config.toml
time_shift_ms = 50
avg_pool_shortcut = true
widths = [256, 512, 1024]
head_dropout = 0.1
residual_init = "scaled_by_depth"
beta1 = 0.9
eps = 1e-08
max_steps = 21900
Rows from block 9 of a small sound classifier, named by matrix and row number. Rows with one number belong to one channel. Each number is 128 + 32 x the weight over its row's rms, rounded and kept within 0 to 255. All counts start at 0.
After each channel's rows are labels from the 100 clips, of 14976, where the channel reaches its highest value: "responds to" is what is common among them; "band" is the frequency band that holds the peak. Only what is clearly more common there than usual is listed. The data: short read English sentences (LibriTTS-R). In brackets: how many of the 100.
# convs1: 3x3 conv (model.blocks.9.convs.1.weight, 256x256x3x3, each kernel summed), inputs 86-171
# convs2: expand pointwise conv (model.blocks.9.convs.2.weight, 1024x256x1x1, transposed), outputs 79-157

convs1.214 [ 99 102  91  80  90 113 140  83  78 120 148 110  91 139  79  94 102 139 126 126  98 115 142 103 182 113 127 109 124 127  96 107  84 157 172 168 187 100  75 118 103  68 104  92  92  97 120 132 117 105 165  84  86 104 114 107  78 101 146  87 115 114  88  88 137  73  94 141 151 162  90 137  95 148 149 134 140  86 107 115  72 153 158 107  65  71]
convs2.214 [124 166 113 140 194 124  73 206 137 143 145 135 109 106  93 137 102 106  65 169 189 148 141  88  82  92 121  99 116 146 108 112 130 101  91 135 122 131 160 160  99  89 117  84 102  71 135 114 103 125 145  82 156 115 154  96 153  96 176  55 156 164 118 136 119  89 109 110 131 143 133 106 110 198 115 132  99 145 101]
responds to: voice: female (100)
band: 1000 to 2000 Hz (100)

convs1.169 [172 155  83 187  84 108 177 147  92 161 133 111 112  84 129 195 156 156 110 113 158 145 100 185 122  90 160 135 168 112 106 120  90 126 120 122 103 166 145 108  87 174 151  89 143 100  89 103 129 191 143 147 147 190 159  81 120 197 108 165  85 130 183 175  99 116 180 142 145 121 137 105 159 139 145 108 137 117 125 190 138 151 132 179 130 125]
convs2.169 [117 166 151 123 141 104 109 150 139 123 149  94 111 177 151 119  87 136  91 123  89 111 106 129 150 133 169 129  94 123  84 165 134 127 122 139 168 168 124 153 126  94 212 144 151 160 164 153 103 162  90 113  54 164 118 193 106  84  62 134 107 139 150 117 128  99 102 125 151 130 147 121 105 143 128 161  93  59 137]
responds to: voice: male (99)
band: 1000 to 2000 Hz (100)

convs1.96 [ 97 117 128 102 105 134 101 143 132  66 117 127 137  71 135  93 142 179 101  83 154 124 113 110 133 142 138 174  39 114 123 123 137 129 134 114 106  62 120 138 115 104 133 158 162 146 136 129  99  95 119 158 130  89  43 125 154 105  57 106 107 140 106 112 134 144  91 139  61 127 150  84 154 114  36 121 179 131 157  54 141  45 125  87 134 135]
convs2.96 [137 112 130 157  93 154 150  81 102  63 162 117 163 152 177 121 194  91 156  97 113 121 123 184 149 133 153 132 154 127  84  96  53 165 176 148 203  97  57  70 110 106 135  86 129 127 161 103 159  65  60 149 133  97 141  97  86 168 116  94 112 160 144  64 146 151 161  90 102 159 135 110 171 137 137 121 144 131 108]
responds to: voice: female (100)
band: 2000 to 4000 Hz (88)

convs1.53 [168 171 116 119 110 173  96  77 138  90 108 119 182  74 137 101 133  54 120  99  62 195 125  82  99 118 108 139  89 126 136 192 174  89  95 124 122 145 194  99  78 169 186 115 160 113 126 157 102  97  81 113 161 130  97 171 114 138  67  77 134 187 121 159 156 109 166 139  85 121  89  78 104 102  90 140 141 138 104  92 133  88 136 157 131 143]
convs2.53 [138  92 100 135 105 148 156 125  97  91 140 142 146 110 100 124 146 121 155 138 140 127  84 235  74 108 112 154 138  79 111  71 160 133 204 129 176 120 135 103 106  87 120 111  90 172 173 142 171 125 114  71 160 120 141 102 106 146 138  80  67 121 136 111  96 141  66  82 172 142  91 155 163 132 150 177 182  74 137]
responds to: voice: female (96)
band: 2000 to 4000 Hz (96)

convs1.3 [134 132 124 150  98 190 159 101 117 163 185 152 162  86 102 139 180 101 126 144  97 115 119 190 162 156 185 160 108 112 106 155 132 124 117 147 143 173  97 144  85  77 133 167 140 137 138 125 129 142 146 131  75 172 125  93 173 173 134  81 138 155 126 118 136 142 121 152 112 137  99 136 106 196 135 133 173  80 151  86 106 117 183 122 149 171]
convs2.3 [ 92 122 142 132 106 126 144 104 129 106  58 114 102 149 130 144 118  90  96 134 103 110 116 170 139 130 109  80 127 132 131  82  93  72 133 144  65 132  90 142  73 107 114 135 141  74  77 131 123 110 115  73 151 154  10  81  60 121  65  86 111  88  72 149 129 136  66 119  28  53 143 164 154 131 143  74 135 139  90]
responds to: voice: female (100)
band: 250 to 500 Hz (100)

convs1.230 [ 88  84 145 130 133 117 132 134  92  77  65 135  83  74 120 141 131 171 127  98 167  88 122 121 164 139 147 139  79 136  87  93 112 153 156 154 163 112  80 139 117  70 107 152 112 121 154 147  80 115 145 133  93 129  84  80 155 123  55 129 135 105 168 100 158 147  91 123  57 164 148  95 140 153  76 156 150 124 167  79 161  86  70 102 122 147]
convs2.230 [147 129 100 160 187 163 126 191  55 159 154 103  93 103 139 124 172  47  81 138 208 139 163 124 104 114 103 149 164 132 122 147 107 110 119 135 115 126 160 129 125 101 106 105 108  88 110  85 127 142 108 137 160  96 129 131 149 121 129  99 138 172  77 161 114  77 148 118  83 112 161 128 163 185 129 122 118 142  92]
responds to: voice: female (100)
band: 1000 to 2000 Hz (100)

convs1.249 [ 98  76 132 130 114 123 131 127 100  89  90 128  71  84  96 145 119 162 139 126 151  77 150 130 165 117 140 110  71 147  88  74  88 167 161 167 171 109  54 143 118  54  88 136  99 114 139 157 105 110 148 118  86 122  92  58 141 117  90 132 140  80 145  98 161 134  98 106  82 165 134 120 113 157  82 158 144 114 150  62 143  71  81  98 115 127]
convs2.249 [110 119 132 191 162 202  93 200  72 164 144 134 132 129 148 141 161  77 111 162 207 170 168 113  91  86  93 136 147  91 108 115 139 129 122 112 118 127 151  87 132  97 121  94  81 124  94  96 127 137 106 132 184  84 142 124 144 105 153  88 112 180  94 170 142  61 113 149  88 124 142 114 139 150 120 155 117 123 126]
responds to: voice: female (100)
band: 1000 to 2000 Hz (100)

convs1.153 [153 149 112  95 120 185 200  96  84 129 150 148 131  68 117 128 118 124 118  96 160 129  97 172 161 144 183 116  76 122  94 130 126 167 159 158 155 130 130 117 116 106 119  95 122 101 144 101 139 170 165 107 122 125  94 130 119 109  59  92  83 135 142 138  92 101 116 111  98 160 101  63 109 163  79 113 146 117 139  99 111  65 147 134 135 144]
convs2.153 [155  77 136 150 159 144 148 111 128 100 112  97 133 123 155 116 149 103 112 125 106 131 125 166 120 110 140 102 128  66 147 100 138  94 140 144 138 122  85 152  65  92 115 124 114 102  92 123 137 142 136 100 133  96  84 121 122 162 109  91 145 100 102 146 154 149 145 127 100  75 130 128 154 154 100 132 136 142 137]
responds to: voice: female (99)
band: 250 to 500 Hz (99)

convs1.35 [103 142 149 117 160 147  74  73 131 106 116 127 135 144 160 107  81 100 107 103  70 131 113  60  59 155 103 115 151 127 136 162 178  74  70  61  61 107 160  88 148 161 133 130 103 137 135 127 129  94  59  78 124 114 118 141 129 129 113 109 120 140 118 106 129 152 114  96 103  53  81 105  77  92 116 122 115 173  91 138 151 139 142 101 170 150]
convs2.35 [150 137  68  68  73 110 125 113 150 122 160  91 128  62 107 140  87 135 136 117 154  56  84 103 153  93 124 172  93 127  74 100 157 156 123  90 184 151 114  96 111 148 125 125 102 163 137 138 137  70 136 144  92 119  83 121 112 126 141 109 102  99 166  76 125 112  87  66 200 127 116 134  97  99 156 108  93 104 165]
responds to: voice: female (100)
band: 2000 to 4000 Hz (100)

convs1.165 [ 96 107 128 105 149 131 132 163 176 105 124 124 103 168 161 115 124 164 168 150 173 118 171 131 166 105 129 125 122 170 165  91 111 150 154 166 165  97  90 166 171  87 121 201 116 179 123 168 136 109 145 148 128  95 100 146 183 106 153 153 183 111 133 101 174 186  82 145 126 161 171 164 143 127 128 171 129 161 194 107 189 130 113  92 143 162]
convs2.165 [117 124  56 186 156 187  90 171  73 150 132 130 127 126 136 164 151  95  88 135 161 152 156 118 115  96  88 138 161  93 107 158 158 161 147  87 197  81 170  90 141 168 106 125  87  82 115 101 113 149 156 140 165  80 146 146 140  76 111 136  81 155 103 146 152 122 125 129  97 118 150  72 125 159 108  96 101  79 129]
responds to: voice: female (100)
band: 1000 to 2000 Hz (100)

convs1.40 [128 165 141  76 133 161 115  87 135  87 146 157 153 127 125  70  79  53 113  90  37 162 104  82 106 150  79  92 113  93 129 183 166  97 123 140 136 110 176  92  96 158 142  90 130 118 155 122  91 102  84  96 164  99 107 151  91  79  99  61 114 170  86 115 126  88 130 129 127 136  76  87  69  85 104 112 108 117  91 119  90 103 142 127 127 120]
convs2.40 [146  89  68  97  74 135 192 144 116 124 123 106 136 110 105 117 112 100 115 105  76  86 161 179  96  62  88 101 157 126  69  99 189 111 166  90 132  73  84  72  98  99 103  57  86 123 143 130 128 120 147  66 151 136  35  59 118 114  68 114 111 105  67 139 138 159  97 136 119  93 122 153 166 131 132 119 195  92  78]
responds to: voice: female (100)
band: 2000 to 4000 Hz (99)

convs1.136 [158 125 122 107 118  49 124 131 114  50  51 122 126 155  92 153 185 132 106  99 156 131 128 202 107 120 159 169 132 115  91 112 113 101 100 104 102  89 112 130 134 133 157 145 173 111 102 131  69 160 116 160 130  90  68  81 122  94 115 158 148 124 161 177 119 134 146 118  90  89 122 142 176 110 100 136 117  92 136 153 126 128  52 145 104  88]
convs2.136 [151 130 156 165 173 153 143 152 134 183 124 151 136 151 171 197 141 141 115 126 186 145 141 160 184 176 155 113 133 136 155 112 158  84 143 154 168 113 135 151 143 155 139 142 171 150 206  89 118 151  83 114 152 141 152 122 169 112 187 185 154 166 125 227 135 178 145  97 102 115  84 158 123 130 105 161 157 145 151]
responds to: voice: female (98)
band: 1000 to 2000 Hz (90)

convs1.247 [ 90  88 145 123 124 128 110 128 103  83  82 129  86  74 114 137 128 154 133 106 150  90 151 121 161 131 138 131  58 147  92  91 106 170 162 167 175 117  84 120 113  70 107 159 113 140 141 146  98 105 141 135  95 119  85  73 154 119  54 133 131 104 151  97 162 145  90 117  59 158 146 108 121 152  69 153 158 117 174  61 142  76  79  88 120 138]
convs2.247 [105  71 107 185 171 187  78 164  88 139 185 120 123 118 122 148 142  69 109 142 200 202 158 117 135 103  90 133 184  95  94 111 117 110 138 141 112 103 163  91 113 105 104 108  62 100 124 137 131 134 130 147 173 124 160 102 142 123 134 116 131 167  59 160 135  98 100 105 103 133 139 138 150 154 149 134  75 137 118]
responds to: voice: female (100)
band: 1000 to 2000 Hz (100)

convs1.94 [166 133 146 152 141 180 126  93 154 128 118 155 131 134 180 113 115  15 119 118  47 136 147 160 115 153 114  72 115 122 176 137 175  89 106 120 125 165 156  96 115 141 144  86 105 135 147 140 124 158  96 115 145 162 156 165  78 139 133 137 143 123 132 158 138  88 171  80 137 131  75 111 103 137 144 118  58 147  70  98 128 127 100 189 159 142]
convs2.94 [ 83  80 127 128  89 138 164  92 124 109  66 106 107 128  88 114 120  71 116 145  86 123 136 169 100  89 111  96 137  60 145 111 120  99 122 145 117  92  97 135 100  99 108 123 114 108 156 148 115 166 116  92 144 128  41  95  54 166  77 121 103 113 110 144 125 161 101  89  84  39 134 158 140 126 122 110 173  86  82]
responds to: voice: male (84)
band: 1000 to 2000 Hz (82)

convs1.152 [ 96 111 115  94 113 122 157 136 131  78  52  87  95  84 155  88  99 145 144 131 140 110 154 142 176  89 125  97 113 158 140  94  98 164 161 179 182  68 115 132 136 114 114 152 106 146 109 163 101 128 152 132 123  90  86  88 147  84  79 161 153 105 105 101 159 164  84 112  84 180 139 118 137 133  98 162 111 151 138  97 175 118  43 100 145 149]
convs2.152 [127 131 120 144 164 155 100 156  78 117 147 110 148 197 172 145 178  63 130 113 143 163 157  96 128 143  94 118 159 197  94 128 135 128  89 106 100 172 153 159 134  97 150 127 146 114 105  66 107 172 118 101 166 123 153 120 150 126 144 119 111 135  83 122 102  45 127 128 109 141 155 114 152 186  92 148  76 156  48]
responds to: voice: female (100)
band: 1000 to 2000 Hz (100)