config.toml
model = "sound classifier"
dataset = "short read English sentences (LibriTTS-R)"
train_examples = 26041
gain_aug_db = 6
time_shift_ms = 50
n_mels = 64
hop_length = 320
input = "log_mel"
spec_augment = false
win_length = 400
targets = ["voice"]
num_classes = 2
arch = "resnet_bottleneck"
norm = "batchnorm"
hidden_act = "relu"
depths = [2, 5, 5]
kernel_size = 3
stem = "single"
avg_pool_shortcut = true
widths = [256, 512, 1024]
label_smoothing = 0.2
loss = "cross_entropy"
head_dropout = 0.1
init = "lecun_normal"
residual_init = "scaled_by_depth"
optimizer = "adamw"
learning_rate = 0.0014
beta1 = 0.9
beta2 = 0.98
eps = 1e-08
max_grad_norm = 5.0
ema_decay = 0.995
max_steps = 21900
batch_size = 64
epochs = 53.8
lr_schedule = "cosine_restarts"
final_lr_fraction = 0
warmup_steps = 1090
weight_decay = 0.0
Rows from block 4 of a small sound classifier, named by matrix and row number. Rows with one number belong to one channel. Each number is 500 + 40 x the weight over its row's rms, rounded and kept within 0 to 999. All counts start at 0. Numbers have three digits each. After the name is the row's rms in percent of the matrix's.
Before each channel's rows are labels from the 100 clips, of 14976, where the channel reaches its highest value: "strongest on" is what is common among them. Only what is clearly more common there than usual is listed. The data: short read English sentences (LibriTTS-R).
# convs1: 3x3 conv (model.blocks.4.convs.1.weight, 128x128x3x3, each kernel summed), inputs 64-127
# convs2: expand pointwise conv (model.blocks.4.convs.2.weight, 512x128x1x1, transposed), outputs 86-171

strongest on: voice: female
convs1.16 072:522500510468559518463502598475532495515463479468422510522458570463521532604491412425438496533481465557505487527529547482536499412491455474515477449439481515489519487501461441493519496486492527
convs2.16 091:443547511455490446512560464406494544543562495575415583508579509521465500534509381449515493516528500542462498485518515544502497453512484494465491552525466509528482479511535458458489541564489492534469452510514438401501495483539548480492487474539543561472484507

strongest on: voice: female
convs1.93 108:506509449545491422445453434476520472435468423425500479486480485454510465459480532440524528427487422482450472553492441417453484460486514491486471505536512561544499470531590524562550535492471569
convs2.93 094:552495420500456522503398511457435504513492535536512523506489425522507538471479519480530529547433529446530472486528498539520569537611563420544493488536515451464525476537552524555426541485432496459482514516508567485514590486496447483459503464567524492534565471

strongest on: voice: female
convs1.11 128:518435539516540469437538539519482525519478543517524496525452466492487459423542455584499445478537527500443565537533489516501543464584579478545432456471487515525526529481504533496597583568529524
convs2.11 093:541549514629498552519510450561474532513467467483469491501508520539498508453500516538459548556499512459440517585513495564456527557411483486525517494460518437492511501619532488547472504504537517571494479527512532530463518538515472488510481387527433487546541518

strongest on: voice: male
convs1.48 110:515523435476511477479518430467511438444516464478485495576510560468493560450512539445531514490559421587476517552452502441468589514505514514533523533544506501538561558471559553527492482490567479
convs2.48 104:527543534462465489457496523469513517479493477508532526552467492477517515498492465466427520501543550570480541495399502561518503512525468491544443516515568440541539530477484504522542560419454539488520568474494555414506521517509558581502482420443493414436479498

strongest on: voice: female
convs1.126 112:439497580500521484497522543543507599588485579593565505462498513544530502556502522566556538516480541485535537482543520568553491504482483488491445485537484472491462494520501536473446512541488514
convs2.126 088:408522465518466502488497558459411551483555451495449513536518517452464438466487427519507460445452497484479575555546538406389557542542515531445485484416513469431455455467473551490482501493504502525479458503485471526493469492521433484438525526453485503536426499

strongest on: voice: male
convs1.86 102:485528477555501422449522483433537470491472472471472446466437459509489459456501481527497434497498453549507468536511512460442507448555557437555460454463450579545504526523551504408509458459497456
convs2.86 093:526497540482573576402498511490449452556500456501471600490490544521486452504468477438432434364453504491476533484444516526450531485499518550507480469509554508399518525402465509508509506496480467491458521481473481486390422537531522524482531501504442497480510484

strongest on: voice: male
convs1.71 156:516509472485532474463525506451529468500424478471471440481448520511514524485515424505451445522531444569524502554488527435426538459538534462535447414426418513532521539560500427459520508487526472
convs2.71 093:546483513507366479428561479515472482510507520483528469577527542577531554529501468501475492489484565490495551432444539507460501471521509542548489537542487488453523517498515459549494544461432500516530553473481486453487559506559502527434523451481463526537532516

strongest on: voice: female
convs1.28 075:457508535463505523497442573523453508569554537556508531466470453506479493554513503562445541467442527417458532453561486533533446519484432475465563536516525521485477482425435539523501475559468514
convs2.28 103:540501530483532554529494468430491580510381453515493493447434521461518486534478491526503471506509476516522465560568470528484489545544480468525542476451529504430492520526503514446455457525469422520485509541517470577391522474491484520441510459530432455502615476

strongest on: voice: female
convs1.109 091:472472516434408505540498519506485523556505559594489483498531459524448445557469503532517475493459522484517519420523464508529487487468474524456504497528479432420478478439413536446502506506466428
convs2.109 097:416492522545484449505504599559497554380539420471433553463540569612503469506485589519609526503527487459434497548559623456451528508484475476427514486509524518523526499555531494485501432480463493512500454492490503479501489492457525480498520563490526460561462486

strongest on: voice: male
convs1.96 101:512520531528558472401511484473478467519487526509458480564413484470549525448544543533511488450528476569433502526530483498478535477538568414559463484492535559551539518519570559513487530499547512
convs2.96 109:483518467475486486402478453480520447446579526446431561542497534510526520502519501499449538447524531497506457493475562546490591449478488479569434463504494504470535498548515514535438554501431543534541562492499542492520450475488544483574465487597508587476513476

strongest on: voice: female
convs1.38 089:491473528497447533536454528521482518532518567563524458500484464536463409463445468587506459489450579429461523534529465579525468465470490513455437482494478481488447437523501491490589572548456513
convs2.38 095:469415534478523416473459517526503473490576464458441543468533567553463529515506562557471432477542478557511519523475570499472526476450434491481518446486476406547524444526455549483524514464457484487473512520454484456463527468522461499558448551510517450596481537

strongest on: voice: female
convs1.55 112:490443501510445480495458527517476510524508529538503489463496463472408474502426410538451430433466498496480551444553451494498450492462475455465480503466473486490468483428489516464550514526484471
convs2.55 098:505518540599562477514427518553484545492526433474518548529443505488508469521572463494491506526474502433489499553526496473529549538500491478530562469447501510480565598475470442432502470562497469457449421468508519485446451551512453419559543503529473529556496517

strongest on: voice: male
convs1.27 088:506478436541506498523496431504448493437542439466538526537504497483516503389497513482559491460500483493478411528466466489517540493526547521479497516502568457521497485496576473555430402410498524
convs2.27 097:542519498448434489461569498514494502473442495514470520580536576536463458505444471503466534471527547556496532425435541483519517455459454522518483465494543449532539534490448521491540508484514520534426517533409460390424527483534454551518472455455456459469498504

strongest on: voice: female
convs1.6 108:597511489441528441479483453498537487471487445449510515581483504493579539474526452478508503485529505485470458553456471483493533438493474515514495470490512434439571538569482473523503500494539525
convs2.6 095:513490521432481499524479477517432446474518482561565532503505566514488503481505493510476487535487477449561499454470469462560524478563518537492531506506531471496565492544476475522470488473465464507530527531535575503543585504577511564441573519488622491438568474

strongest on: voice: male
convs1.63 068:564522461541589501477483470489545482530464520473518472514450487503524489514562521504442502473543468501520498588514465472459524492549540471536521475514469541556531501568598467457580533512510493
convs2.63 111:514419485486431548501494423515432521532491475487527467506449544480436525507421508533486372489517577497486499463447499507496502455501517524471462544422528462424490459500532541563469543479512536535403519525434461507442475504443452528428513480548436529505577423

strongest on: voice: female
convs1.22 076:471486493463458510475495512489472488540458452491499542496478485492452488469520525486503503420448465422460522436516442424457504456562504503495501486516506434422473482487400491510538546536464451
convs2.22 101:490429544506503503452506476566491559481516431476457555426517474584518436440450476500601458459491457429522512466521566513575538495418511528466533450516516518496536441510507477510496430496480511549462491523488456499581503496512550453469427514539569496514529468

strongest on: voice: female
convs1.127 087:483471568481368519507411492530492532573527550536522469467528498493428485560499527545522524482469545451493521429529485520528479496471462509444448532510501427406474488425452531489495506561464495
convs2.127 097:462454471578483468486496559582456567486559472454398522513523501534497460499473565506565466517444476478453526521523582525501561516431435528454494386479501536495527492513450489498500448490421462481510511525488488512520497538477523461527513506537486512545489582

strongest on: voice: male
convs1.84 096:515468554552555482446496509485538536517450551504514508544457524527543560492557540572507483497513532522426574557583499539525546449538534466529443461490498500530534540523476540521561545565528502
convs2.84 097:496535503523511560484501450432452557492503509467455511589596524492424544489497541503417492476499518613493581499493473514476575543480499496488516517435481529507456474511524506501491523527522568469488527539475530496449465424515494492520531493499514588464498419

strongest on: voice: female
convs1.110 134:512507477501550476420471491468515420459476449476482504482395457484532508448498523501495491430502456528437515512528458433416514477522523410516458449502501507505517510546496535478566564528505492
convs2.110 086:500399497532526490523453555513526509474475495554512571491514510561457503459493498501538527493507479490482547505581480527490452470486543570546532470488507521554457334537569478448495588422514512485504557514478485465523492530487516436507534476564516454494461521

strongest on: voice: male
convs1.106 124:512428534545509498520513486557401561506513505501568547542503534513489547401542467546509440481532515562473535490513500527536525509537541529534440476470558543529525543446523526522518503529544548
convs2.106 093:492554501524498455467417516531511472479457533485459552503460472531467460502497508528436595521420516428508488532520568479529501563526522516482512493498508513543514523482538418412439439483547428462487503470530541485467448545564400524550519441548465470552512527

strongest on: voice: female
convs1.97 102:541579473497541495452435450492542461470492461452478492537489507458522539432530524474506479434554483542446469553468436466480563449497509507512487499517540485509573534582510495570557481486574572
convs2.97 096:522524485525503521552478494508528434441525490453483571541456512506493485489507578529523480517459574496529528496548522536487494518548537440548568502428520515499564513506497520522501542543478493490469503528500466518503556447511482467513528572519553515542491522

strongest on: voice: female
convs1.120 072:580417544465568544491523467536432526477483489467513537536504494512520524451501477462554488479559516491500443555435473538532513508480489535538449509525501491468579550469447518541485494433520485
convs2.120 102:540503516465484415551473530526534476539503562447518515559507623517511527506520516529528529557514458504515486451455498396551431477489513489471538448496589463533519505442438534435478505426466469471479587559467587504496552506539498550497561572535490455523566555

strongest on: voice: male
convs1.32 116:487512413451544505523537509450528423456443427442487454500517531516503531463502465440492455563528424558548488530432524429417546474504491514520505458441483510496539536536461466527499478466534500
convs2.32 092:521510516497483469431588541576520479491504508481473542550492534596512528493502477475396515507514612487487581469536512604497509528481485555571499538536532499455461531487497474531499590482429528551474535471490540427519534574558517497531463463495455516475503457

strongest on: voice: female
convs1.107 148:453493546475452506482513535498525536566511577586502484459475495517439443570444471579483491507457565431483556472559500582539446479490478471468496484491471462469433446504507504468556539542445485
convs2.107 092:450508580505516524464465505518455519486513499434504503507519553499469459608523545504488511475555452519524505535464567516471498501493459455493515446484517524509481537467493486498558453472519443491462441482392476449411477500471452529517496569567491448564440514

strongest on: the word "he"
convs1.123 090:516475472440545517464542540454455439540457494535506523540436583574512550460540477522508416494490462561479549505558506460473520417535511463544471427455493489512516552499425493512554524554498533
convs2.123 104:523507489489444433505524522521481538481518491477436532565516511512425494480493503435534452511461463483521566489576473549457465516482473555521439466534488475487484437540516461541483534537512577556446553475463458488496510556507536509546494475530494538487441465

strongest on: voice: female
convs1.80 108:474465495521488462454523528488467457499431527505490458458441483484457492438470459528433417444470448510452555511580451457439494454526524455498479454443527498522487463469562511525575588584513571
convs2.80 097:481525496560509539486528463494561501482437474484484437520533486521525503464524513511481497467503533481470569459467538547467493451427524545610523482561520508589507503510526463543447541558460533433484516434456471462487482479559505451534524506550591574479570550

strongest on: voice: male
convs1.124 082:546499466495462462531532462455539441386479410424468463503523506501515526512480479402496510532474416533510428499440529403468511475461448521494514513520433494480528512481495507475479460458525473
convs2.124 108:531428529468464502450487470530584437460506496525507508501502476580512468489536509508497496465442543487522581507477549510538513487568505491539554499487561433509548502505513489586408562493480565517540536585533529556583581462542538508537531477501523499504573532

strongest on: voice: female
convs1.50 100:515535438494519465457464431448572455422496453458467430535556521476488509535481543402481585528526436525485484528453511404474525491517532505523540566565447513535523528533595541488517496471542514
convs2.50 100:521491538481507534428472585567504511492490504602507497465459430466474524477489511428522562496456559579545521482456469529508504534545521452536511534505521526520498473505545502531464558483454544516554479556529538487582524554487536521536531471463565494512531472

strongest on: voice: male
convs1.103 109:547571504474548480440488432513493497455477435440501515586447556465514542397527523452524538543531450561475459554478513454466551512516529485513520486509527486514551531554556509507516549506574496
convs2.103 110:457493471459487488483490465481530460498581495478517525533515480448541534452486499464404486479538490477462520498464522580480608464486485437552447538514502475520551529529523489515501541461412524554554514458522511419484491526530518516524490473560541513446517503

strongest on: voice: male
convs1.75 092:475473541454539449470576570463477503574433527532504475432448490503487470542501431583476462485460499493524518550524494508479472446565575452509480433439481540531483519508546444453532482554484479
convs2.75 100:528445543467514512463578484519446522520513485396433539518564476509486434442451494566518429505479587493477519527492492446483465511450464484444517471480525517435506506539513499495504508472472407477454486548419522528445450559484508565457554502514515492468503563

strongest on: voice: male
convs1.114 106:517568472417550454465506430456552448440507461437476525583477570449515549443508517459481518497538426532443455543435515455461559476503512484510549483466533456478561545551532502550476509499553504
convs2.114 103:542492464487562430521496447541527515555430533591490540521528517437505496514461545460459493428445452481629524522397496478545511505525527411524474476459542481507521499508510390512530549512500513510552479491546483509507500490539434547516493455446553525506497461

strongest on: voice: male
convs1.68 132:527561469405533574517505497467502435452524455462440559530485549494478551487491537433489507496535428559481512505420517440469529524526476500533560499474557502507540550523458476544484494482569532
convs2.68 100:537465488498472503494593453532586423488531504503505477482503483535525500500577488412499461469513491487468516484489499493492491498495498510604574518507542586563511449465480509512488560506473555569474472527498464443517551570483583512538423501438519533440440489

strongest on: voice: male
convs1.116 115:478492579497500519533490519557509608567528571571554519486502535553495515522505483585513509540474571455567529490518563575572455478490482513476486492521513469454446475512496480510476463516467542
convs2.116 092:502433419488555516485497545526395496471479425506472516564501545480496409488412501436522527451507477454496501555558517480434487535521461535513484475471553452452432432534457522452493520537540460462420452502458398477406484548470478505470481505465490471465524451

strongest on: voice: female
convs1.67 112:488492568438545464459512526556480550563480560567541511498464465529539481502525501576551500513545546521499554509541514538544507481512485495537423441494466502533505542559421537475481480551514490
convs2.67 103:443539504470473455506478543524464575517499500513430477551533538457424444518406508534523474475432471508491573470532535439374551513464482506458461427451480448468472507507546480495454500548504538562458489485517458480469464507529484502508502548540519527539484535

strongest on: voice: male
convs1.101 091:488556462517496452457525456460559435485461499485450408512504416492527467506557534444493492502521460523497471501477497469465553470526544472540556514497440534555523504462557578458486463494526436
convs2.101 123:462473467442441507489518517515558441465547466513485565532485519470426482520518507435538451407501570546560540536505531517492519452545541462467555552440505473535496394515524534573437473521468534494531514527461502510510573474440525538487514499552513454549525459

strongest on: voice: female
convs1.39 087:497533433444559510498492530484546444514461478471520470492524509595536490455492515494594452578519480547569502513441531455475526505492448553531492462482489537509534526596488480489467452471527511
convs2.39 094:478465528448480441428506553518481500525530447511486544486469507522524511556497475460415436452523500542481504528473435509504429550479484548523393505487538488477383478521474485542493545541443555539472480427507479444495517503580555507465469459467468501554520427

strongest on: voice: female
convs1.65 115:585452497559503482457512545481472494544469546549470478511466437517514475496547489554482450444512540500474528499538459529511550462573560453530433474473488504518550498445428539490554537539551524
convs2.65 112:504491451583469483531441592503455588513512481475447537537551500523526496404482551535552475558463555438465494546604534500534525502479460524497486485494495497464563471548497484472442472472530470461500570517471543542483516558498534438498495527524525502565459562

strongest on: voice: female
convs1.100 116:500449472466498472436462459415488470447448485443406420488502462488486469487489414433441465501513483494480466522464519470477508444500484494535421459452402514508505520495532486422513497465525458
convs2.100 088:549522381481449535450468560514471547525443530524540544539493426509501499478503508487462530555524522514487533427460468525546543555531550512545523492536516429501513470612522482505492524436464543553569549466496579489537480524491436507511500532506566444516560505

strongest on: voice: male
convs1.105 097:563532539488531419446442453511522522462480468454480495560427479444544512451496521495453532486545490529486441544476487500474542442486540443453471444485436453512534491584522471440498511493532454
convs2.105 096:542510524571547524448590456541508467484551482497419504593503536520531523537561508438420498464488514514460483554503578509470609500516491470537560507454498578488479531513457477501529525533445457497510452455556477462515515564493476496533486458454523583443424486

strongest on: voice: female
convs1.12 111:433511542530467531506461540563496554561531542539593530459506487512483471551511536540580554488473545457506525420529486528537439547485451493496541550539534562532433458486505525517490442515447529
convs2.12 095:416511491521468426524502533511478495448523569508440521551527508462410487493452451548467478485464452494476479535485503457385524480469485495451449491425526473479439551464455515479483486490512442491483508540417492454485501495489479513448493540485517501517443438

strongest on: voice: male
convs1.92 117:522493452453561524510505486462493412433484452457451527505485575537514554500506498404496488542503457592532475550426543420464537519506469490515577488487499537528555538523466501516497512431576484
convs2.92 101:528527459509458468419568533509523468496549422518463515491476487583425482498578462491503442458472503534505524553525502610502527435469404522531523504530524512483457486537492490467496574420459561558430455479487479414563506590577597479555414528454484531426485522

strongest on: voice: male
convs1.47 105:512443553538516486493534520550425548541505504501560530512478503481529530415556477553506445451482516526459498503549501513509512502543564518526464503493536528538496530469510478484551558542505509
convs2.47 099:516495487502522494480432478510441512486504451570417558552469503508462514499545489493461514506434551498503474520539487461412529489492503562447481491494522463422497504453530516453447423472495407467442486530534481491480451495530509538559558430573450516520485459

strongest on: voice: female
convs1.19 102:493540511507487542521494490563476562489531480470585588491531546522440483527443551474604575518487520536514463459490513516541476566459418543479523543572567455454483515514492552518500515498519502
convs2.19 090:515529501443436482492505548496476520465488488531433436490524478476394504436529449557426508444414476529407498446459487500480540490495486471484484470426440439520486500406477482485525478504486524522531524534445475474511467507478530441482496497490492573543498498

strongest on: voice: female
convs1.3 083:516435499458428533568514429517493523488544513516521501547535519532467470495483496466522477519511523556558503410464519521535517547454475543479506533532514449463511543403387514479513496480528441
convs2.3 090:471485529504494523549499556554524490464494492523435493517470526511485355502555555497585504520512447515405464521578539417449515471446439519443480448499491491504488457534417558437538437510507472470501481525469462500502479575458494450544454542517497544569506488

strongest on: voice: female
convs1.13 095:531453436480473532500432447529463481436527470468577531512501561481479500410474503447572465479549478515479485482438441478495485525469476529461482524499518437469507482467491499500506502434476505
convs2.13 108:456527519510503452521470523489477507441513459530471477486465467461497482512508435489469482495476499527471522495498458509468517563489474508501342496497554459468479538463470430516513497537507502479466471504446450501474408600523424519540477496414467475479443498